Rows from block 5 of the text decoder of a small audio captioner, named by matrix and row number. Rows with one number belong to one neuron. Each number is 200 + 20 x the weight over its row's rms, rounded and kept within 0 to 999. All counts start at 0.
Before each neuron's rows are labels from the 100 texts, of 14976, where the neuron reaches its highest value: "tokens" is the input token at the peak. Only what is clearly more common there than usual is listed. The data: single notes of musical instruments (NSynth).
# fc1: MLP up (decoder.blocks.5.mlp.fc1.weight, 1280x320), inputs 92-137
# fc2: MLP down (decoder.blocks.5.mlp.fc2.weight, 320x1280, transposed), outputs 92-137

tokens: "synth"
fc1.299,184,200,186,191,226,185,245,221,206,218,173,206,194,180,197,232,177,200,170,211,182,170,241,200,223,176,188,188,219,183,195,180,205,218,202,240,217,219,201,197,222,221,186,220,217,187
fc2.299,200,237,201,206,195,207,212,196,194,211,241,211,204,190,224,170,215,192,182,226,213,217,211,178,175,206,203,203,187,191,200,179,177,209,226,188,233,217,227,197,176,207,200,178,198,165

tokens: "acoustic"
fc1.614,213,153,169,188,233,230,242,215,179,236,189,220,212,194,185,216,202,242,218,232,211,194,210,199,190,168,230,197,194,196,174,186,222,242,207,228,214,211,212,142,202,200,199,188,190,191
fc2.614,177,225,193,185,178,197,212,168,151,201,201,233,167,235,195,184,214,218,200,220,214,200,210,206,245,205,212,206,204,200,186,184,204,199,176,189,175,183,207,189,177,213,197,173,213,197

tokens: "synth"; "acoustic"
fc1.635,168,206,213,209,195,177,215,180,187,207,163,177,181,185,194,200,161,222,188,195,176,211,184,183,208,202,204,186,236,165,193,200,170,209,214,186,215,202,195,205,174,219,216,201,209,166
fc2.635,215,209,185,190,218,205,172,217,205,203,206,182,191,219,172,184,231,178,213,208,208,175,181,222,195,211,207,233,223,243,252,168,234,187,196,215,207,210,225,197,194,205,197,192,199,212

tokens: "d"; "c"; "f"; "g"
fc1.461,149,194,199,166,208,178,231,211,164,208,181,238,198,191,182,226,168,203,192,227,208,227,237,216,211,170,187,168,235,159,185,170,205,234,184,219,217,203,186,211,236,183,196,194,188,175
fc2.461,160,202,188,179,188,183,226,211,172,203,186,194,181,182,220,196,170,214,198,233,172,244,192,221,203,224,180,210,219,194,206,184,191,219,202,178,206,227,242,222,223,190,221,218,168,192

tokens: "d"
fc1.742,158,181,171,192,239,201,227,195,202,198,226,226,191,191,220,207,188,225,207,223,198,177,220,213,220,194,198,175,227,178,191,215,220,186,215,178,230,194,186,191,217,197,182,217,209,212
fc2.742,221,228,204,220,188,186,193,215,208,204,209,197,164,210,205,212,228,178,219,208,198,180,217,190,232,210,186,207,199,226,213,219,164,182,208,181,218,209,206,192,214,194,192,192,161,216

tokens: ","
fc1.645,211,199,209,185,244,204,260,188,163,173,213,209,209,219,224,201,170,206,175,210,198,174,238,234,202,218,216,204,226,197,201,188,191,243,180,193,232,220,223,189,196,193,170,180,184,210
fc2.645,163,194,198,205,173,172,183,161,174,210,194,206,173,204,181,207,200,209,203,184,183,198,174,189,227,188,207,236,202,204,209,174,239,180,212,177,165,192,203,181,194,228,196,214,240,165

tokens: "electronic"
fc1.343,204,216,212,193,217,195,203,225,186,180,162,201,152,181,205,183,215,187,200,202,174,219,196,202,179,178,191,178,192,181,184,215,194,203,199,217,205,195,195,181,202,201,179,197,216,171
fc2.343,208,229,208,188,193,220,191,183,231,204,242,175,198,195,219,213,174,198,213,173,167,224,196,187,196,225,218,201,169,248,203,214,223,178,210,173,196,189,175,205,214,186,200,193,164,202

tokens: ","
fc1.732,192,214,200,199,253,163,204,211,160,173,155,207,214,185,209,210,194,178,181,242,202,206,224,190,191,193,188,188,201,161,190,180,184,195,190,185,216,187,190,206,183,188,205,200,216,204
fc2.732,234,184,210,224,189,193,204,216,173,216,199,187,212,212,164,210,203,167,218,227,178,205,199,188,189,217,215,221,191,221,182,205,192,204,211,171,215,209,221,202,196,218,213,193,187,226

tokens: "d"; "g"; "c"; "f"
fc1.359,162,176,185,182,230,201,232,198,186,205,164,202,212,192,173,185,201,182,190,195,224,215,200,206,219,164,209,191,231,179,180,165,191,250,168,238,173,177,187,183,230,234,208,185,186,194
fc2.359,166,199,183,214,177,166,238,241,168,193,176,193,176,226,208,179,169,216,187,237,173,230,204,211,212,187,182,198,199,188,190,191,168,246,234,182,235,184,239,203,205,198,214,213,173,165

tokens: "synth"
fc1.722,165,200,192,197,204,226,208,218,201,199,180,188,209,188,210,220,173,220,160,244,186,205,237,211,220,171,184,195,217,196,193,187,202,221,213,203,234,212,213,202,223,212,207,224,216,167
fc2.722,225,198,184,200,174,215,229,199,176,187,185,212,226,211,198,173,189,202,208,191,222,222,198,192,199,206,182,218,203,225,200,187,169,250,228,208,198,209,223,207,202,195,216,205,181,214

tokens: ","
fc1.417,187,188,157,188,196,211,235,198,161,198,184,211,206,177,211,241,186,213,172,210,206,175,209,206,181,214,182,179,197,163,188,192,201,196,192,188,198,182,205,209,217,223,170,194,214,168
fc2.417,163,193,204,200,187,203,213,199,187,210,194,188,222,221,242,203,182,188,180,248,165,198,207,216,173,198,205,189,180,191,223,210,158,222,206,182,236,190,197,203,215,170,184,235,229,192

tokens: "electronic"
fc1.636,206,206,212,191,237,170,213,230,166,221,188,199,166,181,160,181,207,216,171,200,168,190,209,189,230,199,198,193,205,159,202,214,205,197,188,228,179,171,189,201,202,194,186,214,191,150
fc2.636,232,235,208,199,209,195,186,185,214,192,212,181,196,199,211,197,199,202,223,183,203,210,219,156,176,227,189,190,200,214,200,239,216,158,230,194,185,228,176,203,202,197,201,186,183,223

tokens: "d"; "g7"; "g"; "c"
fc1.401,188,202,196,217,212,191,254,210,164,222,165,197,205,204,180,202,180,215,163,225,171,206,233,191,216,144,196,168,229,152,152,166,193,216,228,239,208,208,209,203,216,189,207,182,199,202
fc2.401,185,223,190,184,187,195,209,191,174,206,199,202,176,182,186,176,196,200,205,211,196,235,179,218,215,196,202,203,221,200,212,176,198,211,200,201,215,216,232,213,201,204,191,204,212,177

tokens: "synth"
fc1.133,164,200,169,213,225,187,217,249,182,210,195,199,203,187,196,194,169,193,160,233,182,188,227,195,208,191,202,198,234,187,189,193,190,232,181,201,208,214,213,189,204,179,214,205,205,165
fc2.133,185,216,206,188,177,206,209,196,210,211,216,184,192,179,204,192,223,200,213,231,188,215,182,201,181,230,209,198,207,180,202,177,177,199,223,207,235,199,203,216,193,192,216,195,188,157

tokens: "d"; "g"; "c"; "f"
fc1.71,169,164,189,176,222,195,235,189,197,218,193,203,207,186,183,212,181,197,201,215,201,196,230,214,215,171,198,148,239,185,165,167,208,210,187,236,187,215,188,215,232,196,211,204,199,186
fc2.71,158,194,187,190,163,185,235,204,178,193,206,218,190,187,228,191,188,208,188,259,171,208,208,228,193,223,187,190,212,172,188,197,189,224,191,180,228,216,211,225,226,204,186,207,170,172

tokens: "electronic"; "acoustic"
fc1.444,196,168,215,203,228,179,189,234,210,208,188,195,215,199,196,198,192,165,175,196,198,209,200,200,213,158,200,195,194,196,231,214,189,202,207,174,193,206,221,207,219,215,254,175,168,170
fc2.444,229,184,205,152,213,205,211,195,220,197,199,171,199,202,202,202,188,221,212,205,228,195,194,198,202,215,225,222,173,223,194,215,220,192,195,188,210,203,202,188,199,200,197,186,150,197

tokens: "synthetic"; "electronic"
fc1.652,188,206,209,215,219,207,205,193,182,194,174,196,190,197,170,190,203,226,148,205,216,214,209,202,185,215,197,202,176,157,200,181,205,193,193,192,189,187,215,197,193,213,200,201,179,176
fc2.652,165,205,225,216,181,191,182,201,160,208,201,173,182,192,205,174,196,176,182,237,151,190,213,184,170,199,163,199,207,189,238,213,166,197,174,192,220,231,216,229,184,170,200,223,216,201

tokens: "synth"
fc1.312,175,214,198,170,190,197,212,218,191,203,194,178,152,202,182,224,162,197,186,233,195,181,214,213,194,173,190,212,250,156,209,170,196,198,192,237,217,214,195,199,213,220,216,219,191,195
fc2.312,197,222,195,191,201,208,202,187,238,219,203,191,199,173,194,164,207,203,196,187,198,204,187,186,194,222,196,227,234,224,229,184,170,189,222,201,218,170,229,187,200,191,229,187,211,178

tokens: "electronic"; "synth"
fc1.693,171,185,198,209,214,204,218,203,200,206,168,182,189,203,156,204,211,225,158,222,188,201,200,197,214,192,197,217,189,194,207,150,207,215,197,202,214,200,224,198,223,209,178,210,194,183
fc2.693,184,209,201,209,200,217,206,193,224,220,194,188,196,219,200,173,212,191,227,188,191,197,214,189,152,213,204,175,206,213,224,205,202,186,210,226,200,233,215,197,194,193,206,216,204,232

tokens: "synth"
fc1.278,208,220,176,205,228,205,225,236,187,181,164,192,170,210,168,218,215,208,157,247,171,207,200,223,206,187,189,187,213,160,199,194,172,227,191,238,229,190,193,207,208,203,201,203,202,192
fc2.278,199,189,211,221,204,194,193,189,197,173,194,218,206,210,223,213,187,202,195,205,176,240,199,182,165,161,184,195,206,206,210,214,197,166,217,175,196,240,209,181,186,188,203,200,258,213

tokens: ","
fc1.730,170,192,172,195,215,202,227,211,185,203,203,198,193,206,203,210,199,187,202,226,215,193,224,219,201,198,179,153,218,167,167,220,188,193,194,219,215,180,211,174,189,207,224,211,187,180
fc2.730,176,193,192,175,184,190,226,172,212,202,193,205,220,183,205,223,209,204,196,203,186,207,196,197,180,187,174,205,190,196,198,207,203,188,216,182,197,190,189,198,207,181,196,218,198,154

tokens: ","
fc1.593,237,198,204,203,190,194,209,218,196,167,218,207,214,192,215,237,174,206,203,219,190,222,206,229,173,169,182,186,216,205,184,204,188,207,224,194,237,227,227,219,230,208,189,191,183,198
fc2.593,186,189,198,204,186,191,183,153,189,223,200,196,175,177,206,187,221,198,211,200,174,190,181,160,183,199,201,214,201,229,208,197,238,165,203,192,168,213,161,203,173,218,173,209,225,209

tokens: "acoustic"; "velocity"
fc1.451,203,158,167,215,228,208,194,200,183,178,180,230,213,161,224,239,186,197,201,247,210,193,227,193,197,167,223,159,216,169,158,174,217,205,189,209,198,214,213,178,214,218,207,207,198,166
fc2.451,186,217,194,231,176,207,205,192,180,210,196,188,184,207,203,183,180,197,207,207,190,197,190,191,200,211,200,225,214,210,223,194,186,198,214,219,217,164,207,192,181,198,210,214,215,190

tokens: "synth"
fc1.92,163,191,181,175,194,191,226,216,184,213,199,204,193,201,196,198,163,227,184,252,181,203,230,215,219,173,190,203,218,187,163,194,191,219,207,232,199,213,182,186,203,184,195,188,171,173
fc2.92,191,224,201,208,194,179,232,204,184,218,199,209,192,204,209,175,164,201,185,215,187,227,209,195,224,207,198,181,212,159,211,195,198,234,226,219,223,184,227,177,230,191,243,192,190,189

tokens: ","; "flute"
fc1.141,195,175,172,194,188,196,229,226,161,178,200,212,211,189,215,223,194,207,167,236,226,204,209,229,189,179,227,179,170,204,187,175,182,229,214,224,187,161,218,193,209,197,174,185,209,167
fc2.141,173,224,195,214,178,212,188,200,232,217,239,187,206,196,227,174,179,180,201,202,206,203,206,167,197,221,209,214,200,199,197,206,183,190,209,180,194,162,180,176,218,174,211,189,204,202

tokens: "electronic"; "acoustic"
fc1.206,204,176,184,219,200,192,194,190,202,186,194,196,222,188,212,222,159,188,182,219,187,233,219,226,228,167,196,218,194,184,181,217,217,216,198,195,183,198,192,192,214,205,212,183,170,173
fc2.206,201,216,221,170,204,197,180,184,183,203,200,158,173,203,198,184,205,214,201,186,184,195,203,171,178,214,196,187,165,207,199,235,240,170,197,217,196,207,179,199,184,212,198,202,176,183

tokens: "electronic"
fc1.95,203,164,231,191,215,163,212,211,188,164,187,170,185,179,204,202,190,213,165,225,176,207,199,195,199,187,204,206,191,177,189,206,180,194,168,196,219,178,180,231,208,208,214,236,199,162
fc2.95,236,195,207,194,209,194,180,176,219,200,198,178,207,208,206,202,193,170,225,211,190,220,219,189,167,186,197,195,201,250,226,229,215,181,222,178,191,225,198,190,201,202,201,183,208,241

tokens: "synthetic"
fc1.341,165,200,178,196,193,200,215,209,202,172,204,203,199,208,181,188,184,226,182,210,180,229,188,229,215,216,222,159,218,153,192,191,201,228,178,207,198,193,193,198,188,223,173,176,176,185
fc2.341,229,183,226,218,210,200,196,194,221,191,209,223,207,184,222,182,215,195,221,175,177,187,187,194,208,218,191,199,180,236,185,192,213,189,197,205,225,201,195,206,250,199,216,174,165,237